From a checkpoint of a small image VQ-VAE.
Model: 1.41M parameters, 64-pixel images, encoder arch convmixer, encoder patch size 8, encoder depths [8], encoder widths [192], decoder norm groupnorm.
Data: 48750 training examples, 74.8 epochs.
Rows from block 0 of the decoder, named by matrix and row number. Rows with one number belong to one channel. Each number is 200 + 20 x the weight over its row's rms, rounded and kept within 0 to 999. All counts start at 0. After the name is the row's rms in percent of the matrix's.
# convs0: first 3x3 conv (decoder.mid.0.convs.0.weight, 128x128x3x3), inputs 40-49, a 3x3 kernel for each
# convs1: second 3x3 conv (decoder.mid.0.convs.1.weight, 128x128x3x3, transposed), outputs 40-49, a 3x3 kernel for each
convs0.99,089,206,191,232,230,259,139,217,225,221,181,189,213,198,159,182,184,220,170,219,232,177,192,175,209,235,198,153,201,169,205,209,210,188,196,214,202,197,189,199,183,221,235,202,199,170,212,207,195,174,193,228,207,191,179,187,180,182,180,176,180,194,182,171,200,198,219,192,204,182,198,202,196,204,192,200,196,200,184,202,199,192,185,218,211,186,196,180,210,199,215
convs0.100,125,214,193,173,183,185,164,158,190,214,221,139,182,221,224,232,176,225,201,213,206,182,220,201,188,138,155,207,218,193,184,215,191,220,193,189,215,204,197,202,195,220,195,195,197,208,205,186,185,228,234,217,204,198,175,211,203,154,196,207,215,144,182,221,193,196,199,198,204,202,202,200,200,187,187,197,196,194,190,203,199,196,244,201,192,200,186,204,190,216,202
convs0.101,093,181,199,195,196,202,191,188,195,222,213,189,206,244,211,206,212,204,200,179,228,209,197,193,243,177,197,194,193,195,188,197,268,199,198,203,199,197,213,210,211,183,195,195,212,196,205,242,233,224,190,216,198,218,213,202,194,181,194,176,165,201,197,199,176,197,198,201,201,190,189,191,190,181,194,191,209,205,215,200,185,205,206,202,203,189,190,214,190,196,201
convs0.102,091,214,222,265,218,248,223,186,220,234,191,236,211,237,181,194,176,198,191,172,205,208,188,193,215,197,162,223,207,217,235,219,211,238,220,193,203,194,222,195,212,257,228,189,211,197,194,184,186,190,220,184,198,207,182,175,196,183,182,169,161,181,201,183,209,198,210,212,184,216,213,180,221,205,177,193,199,182,199,186,177,187,194,203,209,191,198,206,211,213,225
convs0.103,143,197,207,192,190,218,207,212,182,202,196,193,189,189,238,210,206,173,197,206,203,223,204,199,188,210,187,197,178,156,177,160,162,331,178,157,181,201,203,185,194,194,215,186,183,203,215,173,215,207,216,218,214,195,206,240,176,144,250,174,183,241,191,185,196,215,202,206,213,198,199,198,201,204,207,203,209,219,208,206,195,200,199,183,235,211,192,200,191,187,229
convs0.104,112,200,185,201,188,149,200,185,206,210,205,233,210,202,191,239,222,201,215,164,206,185,228,175,192,204,188,177,215,219,198,206,187,189,206,207,215,203,219,206,205,210,207,196,199,201,201,202,197,187,230,211,201,206,207,196,195,184,203,215,226,172,218,194,191,194,197,215,249,205,195,208,195,202,204,193,196,176,196,178,173,184,205,198,218,198,194,182,196,195,196
convs0.105,090,176,182,219,217,188,163,183,191,221,172,211,200,196,222,231,188,236,164,185,170,203,176,173,176,225,181,159,206,170,206,205,205,213,211,183,194,192,200,230,210,178,234,189,196,205,218,201,208,173,170,211,199,188,194,198,202,200,175,174,169,206,197,168,199,193,197,207,205,198,197,205,201,202,209,196,215,224,203,198,206,195,207,226,190,166,198,193,215,191,197
convs0.106,087,177,203,137,183,179,184,194,184,188,189,185,199,192,239,241,165,184,190,206,201,176,218,192,181,190,195,191,205,219,201,178,217,199,166,207,184,202,200,196,217,204,173,216,208,199,229,189,208,191,213,225,198,201,208,187,195,205,194,181,190,197,183,197,187,181,178,197,194,178,207,190,195,194,182,168,178,187,162,190,204,171,206,199,222,195,198,195,194,204,224
convs0.107,090,206,172,175,189,154,166,210,175,170,206,192,221,212,227,200,200,197,214,209,177,207,214,190,204,183,175,191,201,219,210,190,219,199,186,217,193,212,220,185,192,219,191,183,207,226,168,221,212,221,250,224,213,208,213,193,191,223,185,166,188,217,220,229,231,206,193,207,187,201,203,181,199,203,196,186,192,195,178,193,188,186,198,194,196,179,195,208,203,234,219
convs0.108,091,193,219,220,192,236,208,210,192,201,238,213,206,184,195,168,198,191,207,197,205,176,195,200,209,192,196,178,205,192,207,195,221,213,195,225,220,252,289,192,204,222,203,192,180,195,218,206,211,196,183,213,221,235,205,198,164,201,164,176,194,189,209,186,213,198,209,187,191,204,198,181,191,178,184,177,179,174,184,188,187,187,170,147,205,216,210,185,216,217,183
convs0.109,100,226,182,185,233,231,205,197,202,201,202,184,141,214,227,207,212,178,151,182,146,207,205,197,214,210,219,211,211,191,178,225,220,194,205,224,182,210,217,225,266,248,182,235,217,194,207,195,181,221,221,220,193,207,216,189,193,158,177,200,185,163,195,199,195,204,198,199,216,193,195,197,193,186,183,203,194,198,196,193,195,195,199,193,178,182,220,193,187,224,227
convs0.110,162,186,182,193,201,205,193,203,202,194,210,199,204,226,217,214,222,228,210,203,208,199,192,210,206,181,198,212,185,159,185,185,268,181,182,294,188,206,213,206,211,218,209,200,211,204,198,211,217,199,223,213,203,215,209,222,197,244,176,95,129,189,169,158,206,199,200,215,199,202,209,206,210,204,196,195,202,203,198,204,208,206,199,216,198,191,227,202,201,223,203
convs0.111,089,191,179,154,202,266,171,206,216,178,172,190,200,193,202,199,196,196,196,188,236,216,191,203,210,190,192,207,172,189,186,189,193,184,181,186,192,194,185,177,175,183,173,179,181,171,190,198,188,214,201,200,207,206,207,185,178,214,172,150,192,179,156,164,199,211,193,195,189,194,183,189,200,193,188,194,203,191,181,208,186,210,200,179,207,205,203,204,217,198,203
convs0.112,103,223,196,220,219,191,192,220,220,196,215,202,208,191,171,201,230,224,200,199,159,173,184,146,219,210,220,209,208,189,196,200,208,189,192,203,196,173,209,195,205,247,170,184,190,179,202,187,213,204,171,212,203,187,215,186,170,195,184,185,171,190,180,186,204,206,214,199,200,197,206,201,203,191,207,199,197,205,198,194,202,200,193,216,203,197,207,193,186,216,204
convs0.113,086,202,178,200,248,189,170,182,181,164,209,186,162,199,202,181,200,172,192,222,195,189,207,202,214,165,190,208,190,208,183,207,235,212,181,186,168,174,180,196,163,197,169,196,156,167,175,190,185,203,196,181,197,209,195,229,200,191,207,187,187,241,223,211,200,193,181,179,211,192,195,201,195,187,199,186,164,196,192,195,187,176,192,190,201,184,192,200,175,209,171
convs0.114,098,209,193,174,191,251,188,200,186,188,222,197,193,244,201,208,194,201,202,209,198,171,222,210,173,205,198,199,206,203,236,231,211,205,220,211,193,202,187,219,196,241,298,202,211,190,208,183,217,205,213,202,203,207,192,201,192,195,225,203,194,210,203,189,203,217,200,215,214,198,198,193,204,188,194,201,190,184,191,179,191,188,185,196,193,206,193,168,201,207,205
convs0.115,093,197,156,243,187,240,210,198,186,165,200,172,192,150,208,207,212,190,177,217,212,200,194,233,147,191,205,218,208,174,194,200,228,211,211,209,192,196,192,196,201,215,194,192,193,220,209,199,208,203,209,189,205,189,196,203,201,174,211,204,200,176,189,191,218,185,198,199,241,197,191,200,191,216,192,199,210,216,182,204,205,190,198,225,188,203,214,207,191,212,183
convs0.116,084,194,209,190,206,184,224,201,221,210,178,199,195,172,189,232,202,219,201,229,210,185,200,148,206,219,266,214,213,213,220,200,182,201,207,206,214,173,224,197,199,189,189,180,215,176,208,217,196,196,183,209,219,217,218,211,192,194,172,155,154,199,168,161,210,194,196,197,184,200,215,196,196,206,195,203,191,197,205,200,193,185,194,212,189,203,237,214,222,213,224
convs1.99,096,182,201,229,162,203,203,167,203,201,194,198,218,214,250,167,174,228,217,187,184,201,215,212,232,197,200,192,199,201,211,180,241,220,195,187,208,224,188,170,179,189,183,187,181,201,222,212,206,185,217,241,218,205,207,208,208,220,204,203,198,211,205,210,185,191,199,155,163,183,165,171,148,209,198,165,223,183,171,212,213,172,191,195,205,203,205,218,179,180,217
convs1.100,129,205,192,204,225,221,210,199,188,192,172,188,204,225,217,225,212,237,252,219,202,199,187,172,201,188,180,188,219,205,200,198,230,211,188,208,203,192,183,192,220,245,227,212,209,228,210,220,207,217,216,194,237,192,151,205,214,212,213,248,211,194,194,193,202,188,193,177,195,217,207,192,197,183,181,189,195,187,197,195,195,206,237,232,207,218,219,207,189,196,198
convs1.101,099,184,194,221,188,198,215,198,186,200,194,215,210,200,208,180,219,226,173,167,195,221,201,189,224,212,232,224,194,183,183,192,271,188,208,188,191,168,177,171,205,173,186,192,215,187,210,195,194,209,224,203,215,207,233,199,227,206,237,225,229,213,225,214,223,159,179,179,189,183,198,207,177,158,178,178,192,223,239,208,203,207,230,225,222,232,159,207,181,161,193
convs1.102,084,172,178,197,200,212,198,194,203,203,198,202,224,216,175,203,157,173,233,195,216,181,209,231,209,202,221,190,205,223,186,190,245,239,216,202,224,186,166,190,192,179,196,177,147,184,185,227,199,182,225,193,206,195,199,226,224,216,220,199,216,232,226,219,187,189,175,188,144,167,197,189,191,187,229,209,140,211,210,205,204,215,204,212,217,162,174,208,209,222,197
convs1.103,098,205,228,212,199,216,217,200,212,212,193,188,201,177,208,192,174,178,199,194,201,200,190,200,202,189,214,206,191,191,164,165,174,192,197,195,187,178,161,194,126,151,181,181,167,201,200,203,183,203,175,182,185,192,190,90,94,89,101,88,59,137,108,89,223,238,245,235,231,248,213,225,240,199,216,208,211,214,211,213,217,205,194,212,209,195,209,211,218,209,216
convs1.104,094,204,227,221,159,242,187,194,205,194,208,190,188,215,230,199,194,198,205,175,195,202,179,190,205,212,213,194,199,207,217,207,134,182,195,187,188,210,182,196,177,208,164,195,178,184,186,204,202,195,188,208,192,240,195,193,201,200,201,197,213,198,210,206,222,187,214,207,217,218,204,249,189,188,216,234,209,200,264,197,204,232,166,172,216,160,216,207,181,211,194
convs1.105,091,190,182,219,217,187,244,196,182,222,214,214,176,207,205,223,220,189,207,207,213,190,173,164,198,185,185,214,187,207,200,191,221,201,170,196,206,181,169,178,203,176,175,164,170,209,171,189,208,195,223,190,165,175,155,196,223,216,198,231,221,200,208,222,185,162,181,198,175,196,190,177,198,189,194,167,159,212,165,175,185,181,179,178,184,232,171,201,153,201,214
convs1.106,081,197,197,232,196,201,250,209,215,195,220,221,207,168,177,205,219,196,220,224,182,169,221,196,163,180,197,206,209,196,194,218,220,168,201,211,190,189,203,205,194,204,201,204,221,188,191,183,194,251,222,180,201,220,222,213,240,223,225,244,227,227,213,210,185,195,186,198,179,176,193,164,163,215,226,203,181,206,183,171,192,194,171,185,192,214,193,173,202,197,197
convs1.107,085,175,223,226,207,204,203,225,196,158,181,204,194,198,219,231,207,202,230,190,188,188,210,202,202,190,216,186,209,192,179,201,204,226,192,214,216,180,178,212,175,190,205,190,184,189,202,191,217,202,214,201,217,224,209,201,208,202,208,230,246,186,210,212,227,202,219,231,195,194,239,195,205,207,210,176,212,204,196,188,202,178,197,175,206,179,183,195,186,188,206
convs1.108,088,197,185,185,200,195,197,207,160,204,210,196,184,196,201,223,209,207,201,178,215,228,162,227,214,221,194,205,220,187,219,215,227,195,198,198,227,201,205,203,198,167,195,170,160,178,203,232,221,207,205,213,186,223,223,227,228,217,218,239,202,223,234,218,209,201,199,202,191,182,203,190,197,198,213,192,181,192,207,188,187,218,201,186,165,245,182,228,224,215,213
convs1.109,088,188,183,153,216,172,193,198,197,207,196,208,170,189,207,217,191,190,257,193,192,192,157,174,201,202,186,192,179,196,220,209,202,196,203,194,204,199,217,197,238,232,194,201,236,209,197,194,196,218,234,177,196,250,163,203,208,212,230,235,207,213,198,204,193,191,176,211,194,204,196,213,194,206,203,211,199,195,163,206,195,192,205,200,210,198,209,195,202,186,193
convs1.110,084,196,210,215,197,200,199,216,215,218,176,190,174,222,217,184,172,188,190,190,188,199,191,204,209,206,202,195,202,176,202,194,263,189,198,152,176,171,156,204,157,157,197,212,196,205,191,185,187,174,197,203,192,190,192,104,113,184,117,165,202,60,70,121,221,232,213,240,244,221,243,243,226,213,207,203,219,228,199,197,193,213,186,211,219,208,188,226,234,211,217
convs1.111,085,209,216,212,230,168,170,197,199,216,197,210,192,185,215,213,205,194,212,227,204,211,233,242,224,211,202,200,217,215,224,213,292,210,211,217,237,173,151,166,200,203,187,201,206,219,200,193,195,212,260,223,221,217,184,227,206,218,226,241,234,262,254,229,183,172,192,209,188,183,238,212,201,202,192,176,185,127,179,180,168,208,193,210,196,192,157,184,164,202,219
convs1.112,115,192,183,175,261,150,233,208,232,222,200,202,186,175,186,184,184,205,191,189,209,209,211,257,190,217,172,213,189,210,219,212,168,216,189,224,219,194,189,235,207,256,207,208,178,183,200,210,193,204,160,185,204,197,187,224,220,217,229,242,227,236,244,233,179,146,201,170,169,182,177,216,189,166,189,182,184,176,185,192,222,187,220,223,224,203,198,204,225,214,213
convs1.113,080,197,207,173,193,240,227,231,217,214,202,197,218,230,195,190,206,205,213,185,207,214,179,208,192,197,213,181,206,186,192,256,257,193,196,166,176,178,153,184,182,193,155,174,180,197,200,205,201,244,232,226,215,216,195,227,223,212,242,223,206,225,212,194,208,192,164,183,211,183,201,222,184,199,197,182,210,217,170,215,186,149,222,216,213,189,224,193,177,208,217
convs1.114,087,190,210,195,159,195,198,189,177,194,180,208,215,210,225,169,223,201,178,196,209,204,213,182,222,186,204,200,207,212,185,181,213,214,202,196,220,173,204,204,183,188,212,171,188,190,184,217,204,190,228,201,194,218,207,207,217,192,225,220,188,233,227,222,184,199,234,196,191,221,199,190,200,187,225,241,219,238,241,222,206,239,228,211,185,216,206,207,236,191,184
convs1.115,115,205,205,198,213,193,181,213,224,213,237,228,208,237,203,162,199,155,141,226,182,213,216,243,215,219,212,202,197,234,206,227,175,221,218,223,224,175,181,174,178,201,176,182,177,185,214,194,191,204,175,244,183,226,205,206,217,207,208,213,208,199,220,215,204,147,144,161,216,191,166,221,217,180,233,196,229,213,182,200,198,170,164,174,201,198,183,208,212,194,211
convs1.116,081,211,201,209,196,229,223,168,189,172,206,203,215,216,240,211,200,209,187,186,177,183,203,197,189,223,235,198,205,216,203,214,182,218,193,186,183,198,170,182,210,169,167,190,185,178,187,214,178,208,216,223,207,200,212,227,255,240,232,244,210,200,228,213,224,193,178,246,207,214,214,214,185,219,208,242,246,222,257,248,229,254,237,240,215,192,214,207,195,177,196