A small image VQ-VAE, trained from scratch: encoder widths [192].
Rows from block 2 of the encoder of a small image VQ-VAE, named by matrix and row number. Each number is 128 + 32 x the weight over its row's rms, rounded and kept within 0 to 255. All counts start at 0. After the name is the row's rms in percent of the matrix's.
After each channel's rows are labels from the 100 images, of 14848, where the channel reaches its highest value: "strongest on" is what is common among them. Only what is clearly more common there than usual is listed. The data: photos of arthropod specimens (BIOSCAN-5M). In brackets: how many of the 100.
# pw: pointwise conv (encoder.blocks.2.pw.weight, 192x192x1x1), inputs 64-127

pw.80 097 [130 110 120 116  97 115 156 129  95 134  77  92 126 126  84 181 106 102 149  95 130 147 169 127 104  84 108 159 104 153 148 146 134 151  94 137 100 131 148 114 160 154 156 135 125 200 150  82 130  62 132 106 114 157 170 154 116 111 130 122 166 139 108 187]
strongest on: order Hymenoptera (42)

pw.178 110 [150  74 160 126 110 143 126 137 156 110 148  98 112 153 130 110 121 175 107 163  81 115  84 205 149 141 124 139 137 114 108 207 177 199 125 112 139 114  92 124 130 180 119 117 110 126 154 134 150 140  93 103 145 146  98 155 134 176 148 101 120 154 116 122]
strongest on: order Coleoptera (64)

pw.135 101 [152 112 140 132 165  89 121 138 158  94  83 134 118  92 142 146 148 146 132 120  84 137 128  38 176 107 131 139 146 143  99 156 165 182 108 113 135  79 144 154  93 116 116 116 134 130 156 127 178  89 139 179 164 139 142 121 162 101 107 145  99 136 128 168]
strongest on: order Coleoptera (42)

pw.79 114 [128 100 129  84 100 113  69 159 171 186 136 104 175 164  27 100  95 163 115 149 115 101 163 185 119  61 164 108 177 138  45  94 130 157 116 112 156 128 138 115 118  86 116 122 123 103 154 125 102 137 121 110  73  78 138 138  43  99 117 160 145 117 188 183]
strongest on: order Coleoptera (38)

pw.96 100 [160 167 100 184 135 103 122 142 133  89 127 156 201 126 143  97 103 111 136 148 150 161 150 184 134 107 155 167 120  87 145  92  98 117 141  80  52  98 155 103 100  98  87 143 150 107 107 167 131 100 158 255 174 114 123  95 138  98 122 142 132 114 142 149]
strongest on: order Hymenoptera (48)

pw.66 111 [203 139 146 152 158 154  90 157 106 128 107  97  67 141 132 140 104 131 132 135 129 149 181 157  99 152 155 149 146  94  76 107 142 156 141 144 105 137 117 164 134 171 100 116 125 190  88 156 146 118  66 140 167 131 104 106 107 159 117 109 113 116  79 128]
strongest on: order Coleoptera (50)

pw.93 098 [ 87 181 115 148  99 136  80 135 114 180  39 156 153 140 130  61 145 144 103 142 184 161 131 114 122 115 125 127 106 149 131  57  80  78 163 119 110 151 113 147  81 114 117 203 169 120 152 165 111 161 153 194  92 176 137 148 141  93 139 127 115 129 144 203]
strongest on: order Hymenoptera (61)

pw.55 108 [141 144  83 121 134  88 121 106 162 110 141 100 176  86  98 107 111 189  48  96 218 125 127 144  79 146 139 115 175 154 125  82  72 119 111 127  84 103 172 180 135 147 163  92 151 106 124 144 104 130  80 133 142 109 107 148 122 136 121 153 181 137 135  99]
strongest on: order Hymenoptera (49)

pw.146 121 [ 25 118 133 104 128 131 146  85  85 164 117 123 145  90 161 129 153 153 124 109 106 134 214 166 101 135 228 139 152 167  97 182 129 123 103 129 103 101 140 137 149 117 104  63  99 189  68 120 141 194 141 119 117 133 119 136 133 127 126 127 163 101 146 127]
strongest on: order Hymenoptera (48)

pw.65 096 [135 132  97 157 138 118 190  77 180 152 180 174  72 156 153 117 148 124 108 188 144 143 122 135 135 123 161 212 144 118 238  82 121  90 108 128 145 168 165 154 152 129 148 151 147 144 133 146 163 122 168 114 136 155  94 135 100 167 122  92 138 178 110 169]
strongest on: order Hymenoptera (50)

pw.57 093 [ 97 106  78 107 132  70  96 136 118 178 167 173  89 151 141 101 152 128 131 105 167 121  86 156 141 198 121 137 162 165 205 140 197 158 133 120 151 107 104  93 105 129 172 137 115 141 170 138 106 135 150 154 157 123 158 125 109  97 150 150 132 119 114  99]
strongest on: order Coleoptera (40)

pw.46 097 [139 186  72 146 112 101 124 129 158  35 131  94 112 188 111 175  67 121 109 149 125 179 150 153  93  96 118  67 149 134 126  75 126 142 132 187 157 158 106 106 107 130 137  60 104 103  35 127 152  54 172 173 164 144 164  95 109 139 110 163  94  92 108 119]
strongest on: order Coleoptera (46)

pw.0 094 [139 134 144  85 124 174  77  99 162 144 152 101 188  52 111  80 132 110 151 132 127 173 121 125 144 109 144 139 192 133  99 208 190 181 136 138 216 161  99 149  71  82 137 145 171 109 136 113 113 126 127  84  85 112 165 123  92 109 128 165 146 118 113 117]
strongest on: order Coleoptera (57)

pw.94 102 [ 47 154 147 174 145 152  90 148 150 135  98  90 152 115 135 156 120  68 124  90  77 164 131 158 116 135 160 190 151 140 143 184 126 111  77 101 167  84 139 141  87  98 191 155 118 165 138 156 126 134 137 160 182  91 143 118  86  85 138 176  80 158 142 152]
strongest on: order Coleoptera (65)

pw.22 101 [111 131  98 122 119 193 131 148 113 130 143 106 109 160 149 207 136 156 121 124  85 162 125  97  75 100  84  93 120 126 106 160 141 174 125 119  61  93 177 141  79 122 128  91 173 106 138 112  99 127 148 164 163 133 124 162 143 117 148 166 112 132 129 120]
strongest on: order Coleoptera (52)

pw.184 121 [166 164 116  89 122 181 108  79 103 108 157 150  74  94 121  97 123  38 122 192 103 170  84 149 151 171 145 126 131 145 175 120  88 198 142 128 127 133 122 132 101 121 118 134 146 110 105 115  87 108 133 116 140  53  64 144 135 148 182 151 117 123  68 155]
strongest on: order Hymenoptera (43)

pw.185 115 [222 133 113 186 116  77 144 107 179 116 111  81 176 111 120 118 144 130 148 173 106 138 140 110 131  94  93 110 112 146 134 128 155  77 148 116 128 145 129 116 145 186 146  79 149 214  87 161 108 120 130 134  99 134 109 116 127 127 102 120 101 103 109 142]
strongest on: order Hymenoptera (45)

pw.153 093 [ 79 158 158 147 159  79 132 139 132 130 165  97 180 106 122  77 200 119  85 165  92 100  81 111 146 158 159  89 129 179 161 146 134 113 139 119 144 107 106 112  95 133 155 169  88  36 143  58 137  58 111 137  93 144 105 173 119 114 166 106 125 114 210 121]
strongest on: order Coleoptera (39)

pw.171 112 [125 112 105  86  80  79 144 102  79 131 127 175 105 117 150 118 104  94 133 118  63 151  98 110 106 166 126  78 168 163  36 103  99  84 153 112 135  96 164 173 122 178 127 108 136  91 200 129 150  87 179 178 196 101 117 142  67 125 127  95 108 130 104 129]
strongest on: order Coleoptera (37)

pw.52 089 [157 115 127 142 129 153 181 122 130 101 142 144 160 144  93  95 151  96 152 143 161 145 101 167 126 123 130 105 145 211 151 255  82 168 169 155 178 133 135  90 180 165 126 108  94 144 134 128 131 106 179 126 126 141 145  87 148 111 134 156  69 138 133 181]
strongest on: order Coleoptera (76)

pw.119 120 [175  93 169  74 108 146 115 119 124 131 124 104 117 149 163  56 112 129 120   1 137 151 171 151 137  79  61 179 181 116 129 149 138 116 124 163 180  72 114 112 139 166 119 189 177 124 119 152 128 134 127 140 104 186 143 154 133 131 109 125 125 114  55 145]
strongest on: order Hymenoptera (45)

pw.99 097 [122 119  51 169 120 110 117 138 167 170 146 116 144 100  88 146 150 147 140 134 112 103 164 129 128 181 132 138 144 187 202 106 135 129 128  99 139 161  82 183 130 192 122  77 147 157 132 120  83 131 157 183 153 123 165 134 131  42 160 144 115 107 151  91]
strongest on: order Coleoptera (53)

pw.125 103 [180  98 122 157 120 137 167  97 145 130  47 138 111 128 148 132 111 153 250 122 110 139  97 132 108 153 168 114  82 171  95 107 146 183 155 122 175 129 117 118 108 117  96 203  94  87  88  90 130 128 142 146 162 149 137 138 135 159  70 101 145  90 200 125]
strongest on: order Coleoptera (53)

pw.183 094 [125 144 151 146 119 110 132 125 137 156 124 126 123 131 124 132 132  91  92 164 114 162 143 148 153 145 114 159 120 122 106 175 160 174 127 123 151 153 111 102 182 161 168 139 179 148 220 122 117 105 136 139 177 113 154 122 160 147 139 115 196 118 126 100]
strongest on: order Coleoptera (63)

pw.142 081 [122 130  81 127 123 139  78  68 122 125 128 130 164  89 137 216 128 150 113  99  76 144 135 122 145 146 119  79 140 124 118 178 155 113  85 152 148 105 122 130 152 147 113  93 122 163 103 132  86 164 193 139 139 179  95 139 126 124 105 149  91 129 119  94]
strongest on: order Hymenoptera (49)

pw.152 083 [141 133 134 150 143 128 125  97 141  81 139 110  94 166 159 110 141 153 150 117  81 101 141 110  79 166  98 190 176  76 135 106  75 130 108 124 149  85 140 123  77  88 114 173  94 105 101 126 164 136 130 126 134 114  76 115  97   3  98 208  92 107 124 181]
strongest on: order Coleoptera (38)

pw.167 109 [141 111  83 156 106 136 135 125 136 129 110  96  95 120 127 133  91  93 135  81 161 109 128  53 103 127 134 151 127 146 153 169 109  99 134 144  65 138  97 118 161 169 123 193 168 130 120  94 130 157  87  92 124 161 191 123 134  46  71 152 116 100  95 160]
strongest on: order Coleoptera (36)

pw.29 114 [204 144 134  67 114 162 141 132  91 146 164 128 125 130  86 131  89 167 113  99 107  80 143  93 179  71 195 169 114 114  46 168 133 129 107 111 118 152 162 147 112 145 102  97 197 115 138 162 145 138 124 151  99 143 168 146 140 169  55 170 130 103 135 131]
strongest on: order Hymenoptera (44)

pw.13 095 [141 167 140 102 121 168 150 171 118 175 188 147 133 141 148 137 112 140 136 193 162 124 124 154 155 123 115 144 117 143  91 162 159 135 117 110 122 147 125 124 150 106 170 135 169 157 179 150 127 137 169  68 136 152 168 108 109 152  76 106  97 146 106 165]
strongest on: order Coleoptera (54)

pw.182 099 [140 157 162 155  94 119 133 120 155 162  76 132 130  68  97 208  89 132 149 121 138 132 119 146 192 112 102 140  92 109 132  97 179 217 138 156 131 123 189 106 114 169 145  96 148 171 173 100  98 166 186 127 144 104 180 119  93  87  76 124 123 125 112 171]
strongest on: order Hymenoptera (52)

pw.14 104 [108 101 146 113 110 124 105 139  99 159 214 135  93  75 114  69 109 202 117 100 105 122 161  89 132 183 133  76  72 149 129 175 158 188 103 139  96 107 122 153 107 124 102  72  82 138 117  58  87  57 150 135 151 140  99 156 115 141 150 143 186 148 108 154]
strongest on: order Coleoptera (70)

pw.24 092 [ 92 137 118 131 168 135 130  93 132 103 141 110 117 125 110  87 186 132 140 125 120 134 121 123  88 169 162 119 169 141 122 102 106 137  76 123 221 144  55 140 150 111 127  99 104 151 166 136 173 127 136 115 119 121 138 131 133 137 151  78 112 126 107 106]
strongest on: order Hymenoptera (41)

pw.53 105 [142 118 144 155 126 166 118 141 156 136 154 162 137  78 175 116 160 122 129 119 113 158 107 138 133 198 192 112 124 133 123  91  74 155 114  92 121 107 107 146 114 116 119 132  69 103 167 128 125 223 114 115 160 176 126 166 139 138 123 120 144 144 150 131]
strongest on: order Coleoptera (37)

pw.154 091 [ 74 129  98 112 143 166 144 147 138 104 153 131 149 143 106 135  89 121 132 137 128 134 121  93 166 138 139 161 194 119 144 141 120 106 147 143 180 163 111 156 125 145 152 168 166 122 208 155 155 152  95 104 150 157 155 138 105 113 180 110 177 118 109 112]
strongest on: order Coleoptera (38)

pw.56 104 [ 56 100  81 104 131 124 145  99 188 160  99  65 116 154 157 150 137 150 170 111 128 149 200 147 132  87  69 122  95 110 102 155  78 199 101  80 106  46 129  94 119 139 137 101 156  99 120 105 139 143  86 155  83 136  93 135 128 109 107 154 134 109 115 148]
strongest on: order Coleoptera (59)

pw.127 106 [ 27 144 123  67 129 114 113 120 111 148  99 152 184 125 192 130  91 120  90 116 107 143 143 145  89 129 206 143 145 200  93  99 145 136 141 120  94  97 124 131 146 119 138 152 125 191  94 194 128 155 154 132 110 147 188  83 134 155 108 125 123 108  63 143]
strongest on: order Hymenoptera (44)

pw.21 112 [ 38 101 113 131 120 136 107 155  75 112 113 128 161 164 153 163 166 169 160 112 143 159 113 163 101 144 138 135 154 168 142 174  84 171 138 104  93 125 137 136 152 129 128 207 126  57 187  41 174 152  93 141 149 151 135 138  91  71 192 168 121 140 114 161]
strongest on: order Coleoptera (53)

pw.71 122 [144 137 116  84 131 131 142 126 156 151 146 164 113 206 107 131 105 170  59 104 194 143 132 131 127 159 141 129 145 108 107 101 110 140 127 107  89 113 148 181 106 132 125 172 122 148  92 116 176 167 115 155 142 132 161 133 152 156  67 106 162 116 154 127]
strongest on: order Hymenoptera (41)

pw.69 108 [ 97 122 152  92 151 111 139 120 131 154  56 118 141  96 111 120 106 148 163  96 100 141 134 163 117 113  91  94 150 164 147 160 142  75 114 153 136 116 138 123 129  77 164 187 136  29  65 151 154 135 134 119 170 142 161 136 141 116 187 110  92 122 229 134]
strongest on: order Hymenoptera (41)

pw.6 089 [153 140 155 138 131  80 115 128 158  49 134  87  96 125 174 139 139 153 118  64 164 146 131 130 113 136 115  94 149  96 108  57 167 117 133 133  65 141 107 144 120 165 149 185 157 157  87  82 156  98 154 158 146  82 133 110 161  56  81  90  91 118  88 169]
strongest on: order Coleoptera (61)

pw.179 089 [157  65 132 113 113 140 157 116 132  79 133 161  90  80 135 134 106  49 153 121 103 134  83 142  90 115 156 138 152 131 124 128 136 118 122  95 166 110  67 100 115 120 172 156  93 192 104 126 125 135 124 126 112  90 144 138 116 104 146 101 114 123 106 113]
strongest on: order Coleoptera (47)

pw.173 111 [ 95 132 132 121 144 116 130 122 137 101 106 126 154 146 110 189 127 159  67 113 135 168  87 128 109 117  63 156 139 102 121  67 136  77 142 153 118 174 154 144 138 112 174 105 145 159  60 127 135 134 179 142 119 157 108 123 134 133 206 158  90 111  55 131]
strongest on: order Hymenoptera (44)

pw.17 103 [144 133 110 170 106 118  85  98 113 122 143  98 131 187 152 117 115  88 176 137  82 177 115 118 129  99  88  98 165 136  89 104 158 107 144 118 166 111  84 104  61 152 211 122 177  97 121 182 140 107 130  69 167 158  87 120  93  96 202 139  98  86 147 124]
strongest on: order Coleoptera (52)

pw.117 110 [121 161 146 138 165  94 132  91 148 140 125 119 115 171 184 115  90 112 124 129 102 118  97 102 128 150 128 145 100  71 102 149 122 199 114 129 201 147 141 175 106 136 154 100 126 160 104 108 145 143 138  64  89  99  62 148 144 147 121 146 141 142 119 157]
strongest on: order Coleoptera (48)

pw.36 093 [ 35 179 158 159 118  89 104 127  74 114 135 173 114 159 100 161 163  99 158 138 150 129 117  79 137 133 133 110 124 184 162  99 155 157 159 147 133 139 106 110 130 189 167 170  92 146 129 117 108  79 165 148 139 115 119 113 172 150 151 121 155 149 147 130]
strongest on: order Coleoptera (44)